config.yaml
model: "image classifier"
dataset: "photos of plants and fungi (iNaturalist)"
train_examples: 90422
image_size: 48
crop_scale_min: 1
horizontal_flip: true
translate: 0.12
targets: ["class", "order", "family", "species"]
num_classes: [11, 54, 120, 500]
arch: "vit"
norm: "layernorm"
norm_position: "pre"
hidden_act: "gelu"
mlp_ratio: 4
head_dim: 64
fused_qkv: false
bias: "none"
qk_norm: false
parallel_block: false
inner_norm: false
moe: "soft"
drop_path: 0.1
num_experts: 4
moe_every: 2
expert_mlp_ratio: 1
slots_per_expert: 2
shared_expert: false
patch_size: [8, 8]
conv_stem: false
layers: 12
width: 192
positions: "learned"
pooling: "class_token"
loss: "cross_entropy"
residual_init: "zero_last"
optimizer: "muon"
muon_scale: "spectral"
learning_rate: 0.011
momentum: 0.95
nesterov: true
orthogonalizer: "polar_express"
adamw_lr_other_params: 0.0018
max_steps: 7300
batch_size: 64
epochs: 5.2
lr_schedule: "cosine"
final_lr_fraction: 0
warmup_steps: 360
weight_decay: 0.1
adamw_weight_decay_other_params: 0.05
Rows from block 8 of a small image classifier, named by matrix and row number. Rows with one number belong to one neuron. Each number is 128 + 24 x the weight over its row's rms, rounded and kept within 0 to 255. All counts start at 0. Numbers have three digits each. After the name is the row's rms in percent of the matrix's.
Before each neuron's rows are labels from the 100 images, of 14976, where the neuron reaches its highest value: "top examples" is what is common among them. Only what is clearly more common there than usual is listed. The data: photos of plants and fungi (iNaturalist).
# fc1: MLP up (model.blocks.8.mlp.fc1.weight, 768x192), inputs 0-191
# fc2: MLP down (model.blocks.8.mlp.fc2.weight, 192x768, transposed), outputs 0-191

top examples: order Lamiales
fc1.214 119:145117147077141118124137125177128142135113119133144147126133141118155095082173111124149110113148114154150087153127134137157092139108136095116123119146110143149155142117136138170146155133151112123133142155138120119123127165094169111142163103163111091100140140151125118128143115102150151123131122100106116120182179113134114129112111121116127091156126191112111130106141120179110159136068131123125081079160133111139208100148134158112155117137132109106130156124136110092094142156138120131109135098079134127136141129154122127135138123081172147141122120136083083128078181120153110078
fc2.214 120:150119108114121121149135143149133137128097147137110137153122099112084126108113113108136143148138147100078133133119130125098091102096137113109069180158132162156149121108133159113121132097150132149139112166170156124127116124098135114131136114073157110109145159138146155115100139169119135140107078133149165134132150146119091122154096137159047122110104145152117119068150117126140158153077163137143118193194110131089108087100126127159145127168144133149131135141138127120166131131131092144121102163157155116137123127094107094126109133123101120147115166155135134115149102122112127175

top examples: order Caryophyllales; family: Cactaceae
fc1.246 152:146123151108115176121139113134183123120202111111120098099104121132097096149157118160155107072130116146146138119167092129105109110126155098107138134121110112101149138115148114123165154154134145138138121143165120110091129113111173126144126137132112183100122137131123112115114154118142117156135147119081128108162174149072108076104127106128146111129118143166139128156132083127155111112101107140131123157130119153083157098101113057135094139164108135142163148125115117093119134095116115185149117120129126141112140152154184156129125146115105074121130155132109135139147153112169147114
fc2.246 142:131134136143109167115116107165131130149144142125111100151084110131166126123133134137126130160119149112152116123159138186083151061111132111115187136121095132122129160157156120121132159139129132136091151120155165154146105130100106128174182142120095140146102134113157121191108116114110136132141133128128118135168147106098158097117083167115171141119086125103157136073188118096124148129144063092178156118102119130101111069111117115118118145132128138111136098128116132146137151113130141110124130116085153154128080145125104131099158123137118143102144123114151143109090103139141126099

top examples: order Pinales; class Pinopsida; family: Pinaceae
fc1.445 111:159161161064097142139138102154087128123128135170107129110116117136170098080124149181149156126120147190117102144116122124093135121091070155117133111098127128185137109139162137114112135124103105159161142116130151170093118165130144133111130148126108116112132118089152141164128092099120141117105118114159086100111137109074133154141162131156120137092173147118090107160155125100141117133140147179106166110151168126157138133123099146124135131142103085134130134098123155088142120116148137123109131100138115157147128166117122126173145100143158105143113152076126115140162141107118122134
fc2.445 113:117158106084132121124097157116104151126125131082124123190107106108128148125122111140089130090110132128118132180124198088110138150148120126112162129142050137168102125130076110124142133109114126120182113131139101140094159149107093104160129110137155121093116196108105115117110147171134122085137138142134131121107117110130124118100109185119152138126143136108139123132163088148108131115121142146164135151143161132119151112136143137164127093107143133130124164188140116085133127149106085155141134137147151140137063104124116150147149131134136145129126162112114147133154068120151115124

top examples: order Asparagales; family: Asparagaceae; text has "yucca"
fc1.163 133:152133119087078133180169148143147125150173142111168144169154112143142138136135110142142096094153096178177080115116102112131137106098136115142141112114122114115136148127173137175126140131133132158137122113131132135113095146135133114086129155130124145122090147131091111126152076145106078138179149132110122139090116120128122125139145146144161144153101149102112141129106098134114127112123132160138179115171134100110118159066108123113115107103080092110086098134099143080144120163132151120135130139123120142092172150133131122145194105146107090124138127141164087117160120107117135141
fc2.163 129:096145120112121088135138168147143119196166146137121131160131079133088126126176102136136096124129132161103133141139131104134116150163158137153154143117128118135092109104167140118180112083083166129180129103160119144153147162122097154133107122106103121108082135109120094194129143153178134095094159155188092093115133110147129122113096133097127130111117119133135092178143117172114122147118146133105133119135152146149120117128083123101138095122123124137107148130143127135109103142155133141144114123147086159137110091109138138176087108078103148099112102118131124140111131130131113152

top examples: class Liliopsida
fc1.326 034:121095132124120140104157122134140165104119099103173110145121110101143132106106121075100120130097094116142088141160094124152169140168102175181122148080139167069147120110144112126102093090111127121100160100135150121096111160205110115130156123100155131136122129090155138128129120129139117153172160115121125098083161172113134141145103155121136120150098132132173141094129147160110138169118150107182127194110127134121159111091151142129145156103112133133127130156118103108156126108090095144118119115137145090092117127137110134151153141105115142108109131130114103127122166138140126125
fc2.326 032:083144123146145152129099120122112081142120108153097123123119105109118145104110143125130136139135138141117079147107116150116156121124136072104114101153193133174128148134155164156139146106150142136132086134156130130171131141110148141139138127130111143109114116138147143089104143124089104089121114086150139155147115110126091123057117122146146092148120114162128099136141167121169145143105141137089127146188171130102166115092095094151143104147132164097117140144134116106130090164124126141148142140097171077112179120194150112091127092123125136141098146097117147131130115151132162118

top examples: order Ranunculales
fc1.285 150:132120124135119126112157124110137119131192141120148120131129139121117139129136116120102089161106144124127084187104110095133160165064093099104149124126143120142157105118120126150149163118092147107153128116149108135120080180129113111132100143136147157154156146110157161106109141146145120164128134117164131144105145144149128122115108137135124132139126112080157125129098137061171132125111143096077143155084110142075178122070123109134152165130130153121137139123127131183166121166100108150159158138140133119110191121134100149124137134116120099083155117134107076095123101144127129115
fc2.285 133:121150145132143086149084119107091106116109134077151126145145077087112142087124120128145107103123089156137112167145108139122124058151086089130110136120181127176154128150117171159192114160182102115139154138098144165140136123109160131161124130092165113149158122128123126102121183115149118116143137123134109143137129159119109090100139160143135148106125120171100105115115088117131109120180113112139076145142137127107117116115121161148117122123167126109145088113144120115146138140107085166120154131143128121165115112124143158120163092104156135113136148099117099108147154137142120135

top examples: order Asparagales; family: Asparagaceae; text has "yucca"
fc1.617 103:097127091147138071127142123127141102128141116146111144164132119066160145068165113120137154148100137158134133091164099122155129127117117158145143159126145138099145076133125143133140109101120111139141129118112152115135128138138127120132190134136147167140117138113192131132126093083114134133160152105153113121146181162147091113090118149142101155145116109141150133108097133137100139131134098116079109101184107143111170124116156114187171146172092090131113142115118115135181137115099101144099101131126096135145151149133122108168154103144126097128106115095155112131115114153087107145
fc2.617 101:124144114107141145090119131138119119143098131139114115152122143100119138149114081180119124144128116140105086148157122162142195124086097107108138098190139153155099084146177135183172130140139089118127142160093116104134154145123192116110126102123135107123095098135154123111148144152158143140115099124101137159148118120103118137124099142148118165134080150119134148133143079112144143149124113089118125141111151109102117125143144132119108135136091114152154124092146113140188088080115088115118157148155117139113080144124152087104135109144129152124110176110154145124168107164147133117

top examples: order Caryophyllales; family: Cactaceae
fc1.526 070:115092156145154128106120107116145106116099149153129083108116163103146062110189122118095134150117110149131121139158095136148146119122116125134160138178123129145134127112113090123153123171075106121164192121115138148123118135110107130151121136151125136140139133151184117155138146146139111126134124136124123152092127134106139112109118148095120162140105095094151132141133116106148118193113124105112119140130109112109138105148119144109183143127167138099108140131156095143154131170113135129136158105166145075149108159105085139074164090137120092106148086079111120096155138150105157174
fc2.526 069:116126087149113119099104153117127117131111139134149165144150121136107187089159102118138140125115110130150091161145121151142095125120083155142073141105117120161153130096124111157144131108142101153098113093152124163114115162122141137134073138151112090153145073144124176076115145145154168131118145113112134121121101110135160123136090105155127137122122137181112134113093151115139139134159140119127120145124142181104187148119094142123134124091128129118100115156074130132124136107174141165139138126125131105164131146166117160132101147050093163093113115134116138127115112132144110180

top examples: phylum Basidiomycota; class Agaricomycetes; order Polyporales
fc1.524 077:137157139139126136129114099172148170152131108138145151136104105107118104150106115112147117116099106153095189113122152136111113121118148112149154152127137084126149173127078134150146035087088091157122108165126147109095176122164149121118105150127091095146128140113160145142126147123170121139173166133151134122097126115113112126138110130099132122111125152093164148124110125103110141147146161121099109120107128126124151101163158095165122144155140118115134150115139108122152140123084152128114094155084104163143148140133127116119115129085109100130132177156111153083122070156087138124
fc2.524 078:132130132123159151118146137151114099148105122144130089126135164182128125129114141103086080090112156113113135154088190119149112155111152118120148092133141129106157143118134142135165132169134142136125122123122140118126093092108065091103107135128108143148069172120154143133128093104151134096128125116144159097063175127128101130105138153170163155105159119134110149142103108094116167120119103149129123141161162163110130124156113144152142119086175106121102111126119099108104094137127110115101129130116135151129102149131143101175121131148107152124085159176102118108147122154179098137

top examples: kingdom Fungi
fc1.120 074:101120176133129151121152114180096154116158161160145128092142148138132113154141132136111104097153130148132144143102143078123071161157164151172080108124113095120144097127122121139108135156144142093121145116152149116108144138151147107147137130124146083160110150168121104128099120075149169117141113151152093123114136117119128153143117104097125149130155140123129180098099155117147115146146104119098118162144164117102081136123117136139104159123065115132165172153110124166108128129084140109131123113149127109118140130132144127098183126097116133061092157116138128118063112109121139146
fc2.120 076:151116127153118181160113108163127117133135167093114140101148121133115113150150142117105150120121101129190109116115113138118148096129120099132119136104119125123079124118149115113152154153131112088107141130139145153144142116116106145104116167118118117114102134120147202158111096135108158166150105169100098159118092155131107167112153120128102170172157140128150137099131126125100105128128107175125127102134135136159172145122110095111072133130156147145114084130179146110153146103126103080163136120119059150140115114125112160065141102140099120128128155154070145153132133143124148107

top examples: family: Cactaceae; order Asparagales; family: Asparagaceae
fc1.368 084:157112153128144147133113107116142125142104096164118098162147142120117132125171128086131138154126102172090116107122129105148119150119131109149141162128150190142156093128107118124114112169128118112154166152110152130132092141129150100161157151136100146113092134122173099120098196134121122124113088120125100134135135147090137092134089139119110159101122094136098137111127125122121144162106112093142166116127093122111136092139121173073169139156115118126129098109165120106132095099148150121115131130150162065163137151107127128113204115138118145093117158103139159074135117144096123161
fc2.368 102:146141086142148141109126162083183127146108139137110131140138157109164165121165107185142158155103087149098062146117141146156106132138106122129093134125115136140109115103116089137164158104162111143091112104144152160134133125138146157141109108153135097166129095105112135078092156141097188113117110114096138108064129096132165120115105104127136139149128137106134120117075141136108159114158136114150103136106150146129138165117113124098127125111145124101114125140084134115100133120106142130114123137107133106105143166192107182125126139109121142123145125156120146110124176134154143187

top examples: order Asparagales; family: Asparagaceae; text has "yucca"
fc1.624 133:095126103112111109078099153132124139117137145109138140143156153111134113093161103138113139118132106166113111139129086151147158121148119109120157124156126150118122139126172120124131150103105142157136175103128137127151105177119136138136121152155124138139113202156146101103117151087121142130103167126159128127122131153126103107108106153113128140150078147137148147095110095092110122108149113073129146118128091154103184094136161145086169145133095116148110129113084116133114156167154094148077141138131131118158133147081106133163132105133123144137119144033132163111119116158124157158
fc2.624 130:126072113108144161090120104087130126180141137111142125146080123125128116107185152145135145135155144158153140135165135174137143095145086153127126113122126121136140117099128101122130146105130108128108136095109125137161134136104120139124103145126120107098066124161152144121138164146130106136123138144137147095098120112120130130135054141157126156124045157129101116103137113118204119144130135106133141089155110121107156123140149104151125145155131089160124159099092121131101148139131112126146089134164192089155083109125123177100129138128129130083151143109121138136121154114112164153

top examples: class Liliopsida
fc1.649 093:107129106129162156087086124164074140165123162152093132104153126123128147160112149141150135173105120109114127110127139124131161108154080103090104133147131120116113112163149110122098160093147135107119167171120151111129143153115149135149133148165155100112120070118113142101128143130102161127120123090113135086128142123136136159143142132118108181143137107117122120126102135174134101132173111141174111107144163136150123132161130103150147119097132143114127128072155137114156102129130128142137136105151120171068148113106159136104114157098142134151169099162070099129139103129067139084
fc2.649 093:173106150115146149119119131148123115108097133144109104132127153142134104126107126098083159104148142128109155154119129128143140140131151125138142107140124109183119102109133113079142155123117152132155176112123105090133131102104129139094138144122127134069046142124141141186111209099154094142139110117114124139099094140157134099138180135183098101147102120165156129133150083086162136130104107091089137128112154171107131155145156138093153138151158110129124119091112114142104163154118150113145129091142127142121103109125118117119131103141162152105134172093111152112124152144141136111

top examples: class: Liliopsida; order Asparagales; family: Asparagaceae
fc1.540 096:156123136109113169130140176182154097107135100118109108072156169135172144135153091076125097130150127136149149132126098109116121157111113145116137104088125164139120124125105152182133108158097089136166095098146176083136137128158112131115115149099138110113102131096139071121153151116120126134124157093161140123074150124145115130124122120134118137113093132127152154133148094129172148137110150107144141133134145132093112158177155126135146071160118140089129134134103117112124118134151142142093186105111107093129141119144125185164122134131108086148146154092115136134134119171123113144
fc2.540 093:126125100111125161130155110140130105160151134119127110107139088176140151098135086133110152141117162147137134124148129120123172116154128134125103127155135125103113130111131093148109162086110134163136131184151105080152103147175128181057128136107111150136135075157112105138129117090184106153130167131082088114153110103118107108143120133177122105091135140145119136133127113150144149129094185122122111128152137098128109111133094153125120129129099122143079107124152134129117128120159152125166102079124129107155151154131200117134155131113120099076122128146148142127139123074140132154

top examples: order Lamiales
fc1.468 110:146099151114136146117116101128119163117111131148186134057144096145117117159126162161167143123122111147132098151102143125177124165079122100128111121168071138152129118127166127109072167105158116134128181102095134165153138117123121084095132114094117129120097126159143144146134121120127125146129151090113112091125156110164092119142118130166106095157112180106128138130136069140096141100085150098108111135148091154135130168130134128064139125131106107115108150113123121120147166146134162126138125131149115135151175143143110156131121124082130135101122143122128108121121165166122147108
fc2.468 109:132173119089120121172119145114088110141075136138125102180144139116105125130124088126091116137108103070148103106137134111082110185115118134170119192134148131084102177159140177124163145096123124116115115144125135119117102118182140123109144143149126109104124183119186137124145139120112141112158146111098102130111158119143091126142143119188120135111127109140152107137155137155150126145111118138121130149149126096123099136137133147099107159108153140119127135183141144141130140110161116136110125143113123097146103104117132156141097102173087143173073120103113137096137151126138093100

top examples: order Asterales; family: Asteraceae
fc1.597 100:116096149075123126134125080124119138145192133139173174170134083060135108164128134105202129107111162142114117116149143102123160090092130107133136131140133109087114091122123126166132126113096131137149134130095131160151108143103144122071137100115108160119121130120138124104125097130148127141104133129143110140173128129128123121137096159113176113138131094153132142138113121124089163110095177079128121152118116156112106122076111157123132166110091101145088161142140185129126135122131157178108109131164175130143132130094125141125128127107128115139104124099125147119136128125114148173
fc2.597 097:142122137173120111114097176151132173165104107095108160124143097117132122132155135137195146104167149169117125136125145095101096080149134119134131105164129136139137142112108111107117147087104123138109139145135123160127150118129078102133163142129142123157126148134115136097141136130128118167142116094135096103128154124127058166141113127130092134115167117140105130103118146142132160134139108168149150140146102107167097135115106129105163155161117113151156167143122075125140133125085115130150104134160133098114060125151093154147110150112080152112104131122080149150136077115141098084

top examples: kingdom Fungi; phylum Basidiomycota; class Agaricomycetes
fc1.199 089:101126161111138125121110127185147111167121143150142136098108126107143080105173119121145097114097145160115135085087174166117106080130174094115117098149109128101120135137110109111128141119117129113101150141141112115142128126091126127114141153158116145119133139133134166167120158125160109121098158147137110125118170171127166137056124092158125109146141130147115133114117146110126086107094118126156135125115121160147159137124154139136136155097173131131129098127136154167112132163096151131123126093103158178155137159179109102083139109177077149145122121129112101158167096099143097111
fc2.199 092:127136111106136136175110135163093133136169134099133113165128168156101140113109133155128125127091143120102139116127097099148122119121134146108117122094138087121145134084182160137113154135073121157115140183147148093140151109135152129183143117144129126086094122125155151144102113089147142128122129117174133131127143134114098092121149101124148145112115135117156151086146144142078158127163142145131113136133124123108117136126132153144104127132113185140099185158099073080124092132124125084159162082127137102125070108158135100097101134170095179158118143126131137103148123138131107124

top examples: order Lamiales
fc1.589 069:151108136142128161100108078136100119115083128153134143083126111087163125111161125146135064098127145149123154139132103159176140107121105089138110135098126103118116156139105097115125123101110106107109137133096137116107107185122148115137147144136129134083116131172120167110160130084137177135134175134109132115137135127145111132128092160122125152158119109123095110166146103151139144112077128137086140118141112132148143172145146172109078107146159106134096131087106126123132153096136153123121096150103132132106158129205093176143127154117144117112097116131141148114127159157142091158
fc2.589 066:150147097108084116186137150155132129161123130134151090177160165126121099120095129108130138104091163111136079137097162118138114167102143114099128097186128147138133172095133189125144148154122132127138118112149123145110155078135085103108126153112101132139175131157141118117160130125108131107124108130078109138100160107151108131137147086157144106073123154131131136116123175154107156129152101139144140144140160154137154094102091103105151174132176133100093121147101165085083123158131109123102113108116136138137107117092118121117132133147112131157139131150115142122111109094099152133

top examples: order Caryophyllales; family: Cactaceae
fc1.531 092:187103140112168111132144147136086152113116085139172150125148150102125136124093135126110180172135094121125145074120142109118161136140107167149083155095143106165118152127137075114148139104121083111111140131153118115137121079101143141068135139097143104137152143116143101115147154139124159128144135151135082103160137120083121119115135129142186122113134127128120167116149116160150134124112131124096116129147098108103110075152198146124154134129092085129131131148127148133149123109146151077127117169156143150146148135076142153137125129178155127109112105130114114119097115131113102106
fc2.531 088:116099138093112112100158104141149183143137125157132096152156156150165098153112154155123153123173150136122157100110125111153112137135150141140127097122096114148144120132130142132108077130085166115116161111140147114179115135161092158185159127110124111167126056119106147142105095107121165111121163116132101164120116091141150138108133144053112145136078142122092132095158139161159133124124109132133120149125110111122085104142133167139114110116106120111123126180146082124109112142146087080175130149116116123112135146102142132141128128127104122150145146178109137155123101097122122142

top examples: order Asterales; family: Asteraceae
fc1.323 077:113176096091151108138123135116087155148158126083131149119149104135161142173134104134181129153144149125128109093105107120091074119124117114148127093097142142164167112103093174109181128118120119165114104135140115113120124145107143122124133151134151131137124123087111108112158141100160160089086180151088123131148134101156128111143144129142149126139118122149103129150104092117119150156097172105117168138112128122119110113104108135102103131137139128160115115111162083114124133107168128125135168115155162122122139090132121141097173108130131159147194097137131135176117112132151068163
fc2.323 067:113145138091075104096135162104195133103121160143087158126153121138142105189215115115117109134130089161132131108156148140120097159128117163148125112123098151144150094153117153175124131105107113136113102152130087131153101063157142123118132121159120134141100153156125127114139124108106117185120118146143118137113125124130131125147116114121131084122158156137098131140122125117103113108112110130122127136135144092117123125135154151125114158156135107130092125084159091133159099088176137146186157124132131111190111109125145127140098104079126148156120117156145137121102127082114110126

top examples: class Liliopsida
fc1.82 097:134136149077168154114131122109140106125169087122107128101146109105140130178118161137156155173118111085143119095114106169091118114141141145126120140125155097164139145132120091150114168103141135154102147109101130125110128155152109090144136156133161129141144108170115105154124116127105129118138145080089142118180156141150138153139105165116116119118135111084115071096110166157157181117151082130093141117141127127117139155140130112142130093122114087125096117173116174134145121135144087135103129124160048114163130139149130103156153121122118162146102127135091105135147134125174114131
fc2.82 108:121174150108142115148167157100118114125118154169140110130096165124109161122114155131146163103142102132134133139097114119146163088114144124136140154111133171123152122138091151071136127170124141128110128121102112105131091145133121153109096129074138110130121139130145140134140146145104150171151073145103130191123136117144143134140136129125149076140121179104122139134113132105119112111118127133117136146129127119134119141121096156170162157130120164130101123109105075125173180132095129117121190128097140101142070084108099135151134157156097081169155066122090134119120135108158118113

top examples: phylum Basidiomycota; class Agaricomycetes; order Polyporales
fc1.541 146:113163137131127103141133086187130145146069109119166165139156135136128121165105130118113132129126127128078149084114162068120121123117156092139117107094148093083110133155078069108108134128158104161120153133142090108115172122121131154126158147155102140156122132130132167064098155157161140113111112138134103129123119176128105109143131143124161134112104172185154093139107093087121105114131149096142141170112139116132134142160161129124111144139159084146144150107134166156117137170115147077130123151118151122123175132135145118105122135130117117105114112113127132129104109101126112120
fc2.541 147:113102156046126106151143167149110142129131146132144143170096099143103132121132121138122125090128139117146129083094147103123130102126083176097083107133107132159141145120116130183116116145135119114096112154144097137138139133156140107121090133119156137103161083145137137186157106088114119125129148148161134113077195133117106107086128148124134124165112127138173135121132116151098149107173083178110132125146086130118144141119145136105115133075130123098115150131143084138139114096144107083134133168132111176162103127176153150135139110118109143117136138133143158131158138138153119121

top examples: order Asterales; family: Asteraceae
fc1.456 060:115109121094131099116125128138142129157162151120114116162150111117123099152136147118134145110098120117121159122103168149124156124102149140154147124145124103161145179108060111150178127109113154146155134131109116068113086114156144144137143138111119145107132130119147167109137116120120177145085172147094100132146152159122163121133109128147135124128091131102143138127087151111131138160057152107161117072091143097152090126154164105149118144142149077148128135143144054122101151116099125178139129122124169123131140114145141133075104132135147114139142152120113153105174130120088128118
fc2.456 058:115130138107152156123109169141127147117110110139101098156142117148146096124135133128141076101172163131109126138118159149156079128134112102104131129095120177156140101163161133121148101114107079146086115135150105199183168151137103091146161094130109132126119141123128120111162131123134078128103137115116147120130145087185112107138145140125138176122115123160122131128099159137070164113118122114157089130149133170104160140135148132149127111122098133116121111098137155073125120139120143060092117137145125116153114132130081104141147131107135153092153136125148093146163144116152094126

top examples: order Asterales; family: Asteraceae
fc1.58 160:095129118068155092154145130168103129121160144131149151087123109127135129126123141130175115122143111143100112090141108081130165087095114118141115155098113085138146101128135154104106167157098103123180139127114141107135149097104143165164116130170174128091140145134112120105156145111122114132121120147083185132098098105163140156125162161140124156156108123130101081181138159111123160161152154169121081128121147135111122112134123111120103134154149115134124167092128100105151165136137146099158139076156122136128128123100170157124128117120140110118129089146119114162153117165130116093
fc2.58 180:139137153125160086118136118122106079126075099102116142131106149147161078130145205127121114143126096138136133097094177132150165120114109136105180087141134123151145132137106104129111190140121123170146144078125121101128087126149130123088158125126139143103107089156149159140134128112137140094141138133091156100109135098166162115161145113137146160103101152161130116131124084097171142134151128121094133118120171172131129122123079145110140105081125110090123148101124119115094115148122161128158149092109136128110116149140107123124153090149114139115121156173145158132116112166132157133

top examples: order Caryophyllales; family: Cactaceae
fc1.465 095:111129115099131140173189114121166107116137081148114125163120154141146152100101139112160133124126155116091161083134169151143121113083123150117115133108105113125097136133128151172119111119133123087128103110146143119128116100115142171146143144145114188103167135132162127125119158124160185140161148092110153103120110104132130102136116150143121144111088095173093088101129133091092164163113152147111140106139114139108112108149154106121152100130131117130119169142180134176140128130112121123139123110136138125124117126084091163186111083090109135125109059110133155110137122129119135166
fc2.465 091:139154100157120122083092140143098080098147139116162112127124113105128184124135078128141114102147087142119102137146115100126167129140091156123159110163139150096154100112118123087168108135110123114129147119073125095155141120128153108134149122116173129120172119145120166129135113122092136145115128127155116099102152153120178117174116077115152145125176138138122106142125133110138136130146101143105095121120141158095133157146118109124092189161116189164120089140110093116124111160110116105143137131087135120143159108110180068094144171156140138145141161124122132148140132106128137118

top examples: order Ranunculales; order Asterales
fc1.717 049:130165124090120088128089123107091117126130105121148156099160081119146136175155114134195140132122108135102092151123116118130105122138104118102128130111141118146157144146093168132147144129120119168116100139170119128100170117093140106112112176132122131170109123121139110150119110124145133125118173157157147169125148115157156160159162129170116152134111119170135133173092083113138118127113113124128133176091112180093088102119117118117120121142183131135120105093150097105159144145125140167109121098130118111115109134159132163111127098109131159146175081149126089134091095134165103147
fc2.717 040:121148117099069101111146103128142125156140160136128134104116087139101119179168056150149131115146136162128130131159165140135105156116111127123136120144122116111161147148117174146112113132094167096135124143119112127127094127122092116111147176138125086104137103104138145107145128134112113132133123159158150181097140096112149087159129124121161117135175120131061130139121111062115132172102128187104141143152190106110145133124141109082157124157111121133120123120115099159157116141132140171191142113131120120152126121155101112124108131125120144119066122129135093133143115102110115119

top examples: order Caryophyllales; family: Cactaceae; class: Liliopsida
fc1.316 140:146153137094121134134126155135141169146122119117101117089105136170133139159120134146141098122097133110130095153093126156151105136129156149111140135134115129130176109146158142081113108086134136138145110123151160128132133108091108112154106176121138102116116117123164161116144140064162125147125119115122134148109119135164135097155063095148122128125160129137149131096118110159139097117100128161105130131166151119112068101146112126153129099151121078123151131078144139147160137159082133131136157123075145168120099116127111148101169138134173111145119100151149175096187121149075096120
fc2.316 141:147155109102117130150124102150129141127118173173114109148141119171093149109154149149139140116188160159126108159128135129135108135115115143105116119142126100162124125137106091152093113150084097106120125074147129106080110110141153172112134122129126167093146151136168188119132117114109128119177122141076136106121091127094126141142104174140117114125116171143127111120127122144134159088136158135166061140157120090136127113102129162152116136151120166123120072162164129084098109123145151145116140091097171109108152152125131142135098135137158104134140127087094100139111127099160141128

top examples: order Pinales; class Pinopsida
fc1.136 170:147121184114134132124099117112104132119148129112142150115097124124109132162145097129167117124152153066085159086110129156175134136092186113144128146079138150137086097109164075128158113133154112151126142131134143160115128132122146163111171115102090130111174113116169060165124105118156106157116072131161123094138110120126116090131161113110130073124187132156131100120143140133149088118116139131130106140140151145117100103143103122102169112119107121139127163128124150129111133157131114132142112120156152136099129181154142152172132090095141123128094129099122144142126140109109120123
fc2.136 167:097137159106114100120115084159137104164113102131125120118095056144143118128141123073101137102088135123091115131156137153110183107157128100080154162112160182153107114127143109166125147140138105122138137118140144124108123127118125075095134113118099103125140140120122115120101136148148118152146135156142120121168120124116112136186175138131113131117156131153189131139123083117088135086208111149122156104113131175150131132131151123170102139158125131103148121124095125123166133127135131102074136119149162124158103129151113125150135104121126109130113104131118174165136144078154117133

top examples: kingdom Fungi
fc1.423 035:104121117159152109128123126147110120122135136145133120109113124151172150167154174162117138158108109130148146127094161140124103088122099163130129119142127121154153130110122105098111146155126125106160138109119112086135137157099173142165102174141085102149149124133108113151132087143121114098090125141098104159191141145110137088128148095134135139112092130152145090090127143136136106118103142104121176146127131136157086162110093130125130165119135133159132130161161072158167136098105146139173100131118111104138154110106095144097135115113160141110086138053091124177119116105126127091
fc2.423 035:161143113107145125169136166111165108140123111142148126145154156102095088134092085144148166104146150121127146124130119160130145156084116154124101065143122097091098147145169124140157153118153093069105116112100094154122127069111136124130146137134100152128101096124095135170125152136126125136166138119124163136131121130132170159118163104089087140162145131108113173130143139129123132122101113123148151147097178128102166118162135151145132125114086129120108087138142136108145091151121132124101117158121100122133070126131158111143135086124108102127159100171137162102145144080142161145

top examples: order Ranunculales
fc1.311 094:126106130084158134166148136131093125079093124144130133066146133147134109113144136184126084117099126139155154121113153144115105148164115123143145143111150127123100134110148150148103145151098110110145066136093141117141126118069134127141085147129114160124178130112134136197151095140098138100149059149137152145143160110115134123117113137130129104096099112061157095120130168143133136096128139172104132102160127142126155109096106173132121134129114101103120132111141132080135125150133164138096111145150131144119149088138129127128159142130123110167126173123097164142125118165159156136
fc2.311 093:072123092118138121171141143097166124144119147165085115140128118125128137111098098084151122106083148153075129092085110143099130131116155202119122163129104137112116127119137135085154147146157083130101138131127104157132088146147105083113155146079148115122168139138110112131111116122133156112175139119138113176182126118137130103116128105132143148124150126119167156180109137147167132143114121133134135124144115102143123173114160143142126101128103136146115172136153101134151101111111110164119075134121175104130168107096099146114153088125117130105108100178122129125104133139144144152

top examples: order Caryophyllales; family: Cactaceae
fc1.431 073:135146112104098127075150130165115125114174095130122120134108102130150158125120132169170100117135137113118159090109143127113133128166082139134117154148135103134167111074084104148104112143129164173144174128144144152117142137106074111134105119115194121092107161118121121109127116133120134172137129180101150174110131154117136112108158140136133179156164108123115148104134154110111117131130180141120123155170146098117159163129150114144129132088070138143141140139118112111109178130105107086128109135098117157100130087116114128090116162127155116110155136120099092116080126129141123143
fc2.431 068:141147110136139076139150123113112163146118176130083132130129102171135111122097151082147164126176125115094100087166114155140152163150134107079072120124133125153079119102156123110117131136114099143128116123121122108129143168136142156124139142096130159098151129155144134177123117110109153142117117101131135094131183121108127151109120126124090089138119113128123105152099157118154109139150116110163131118164122125126120075139079154147126098142127116131131158134194151108113117170181158126091141144139126103135097145080148106117160102153144118120145150148129130132117177083114141079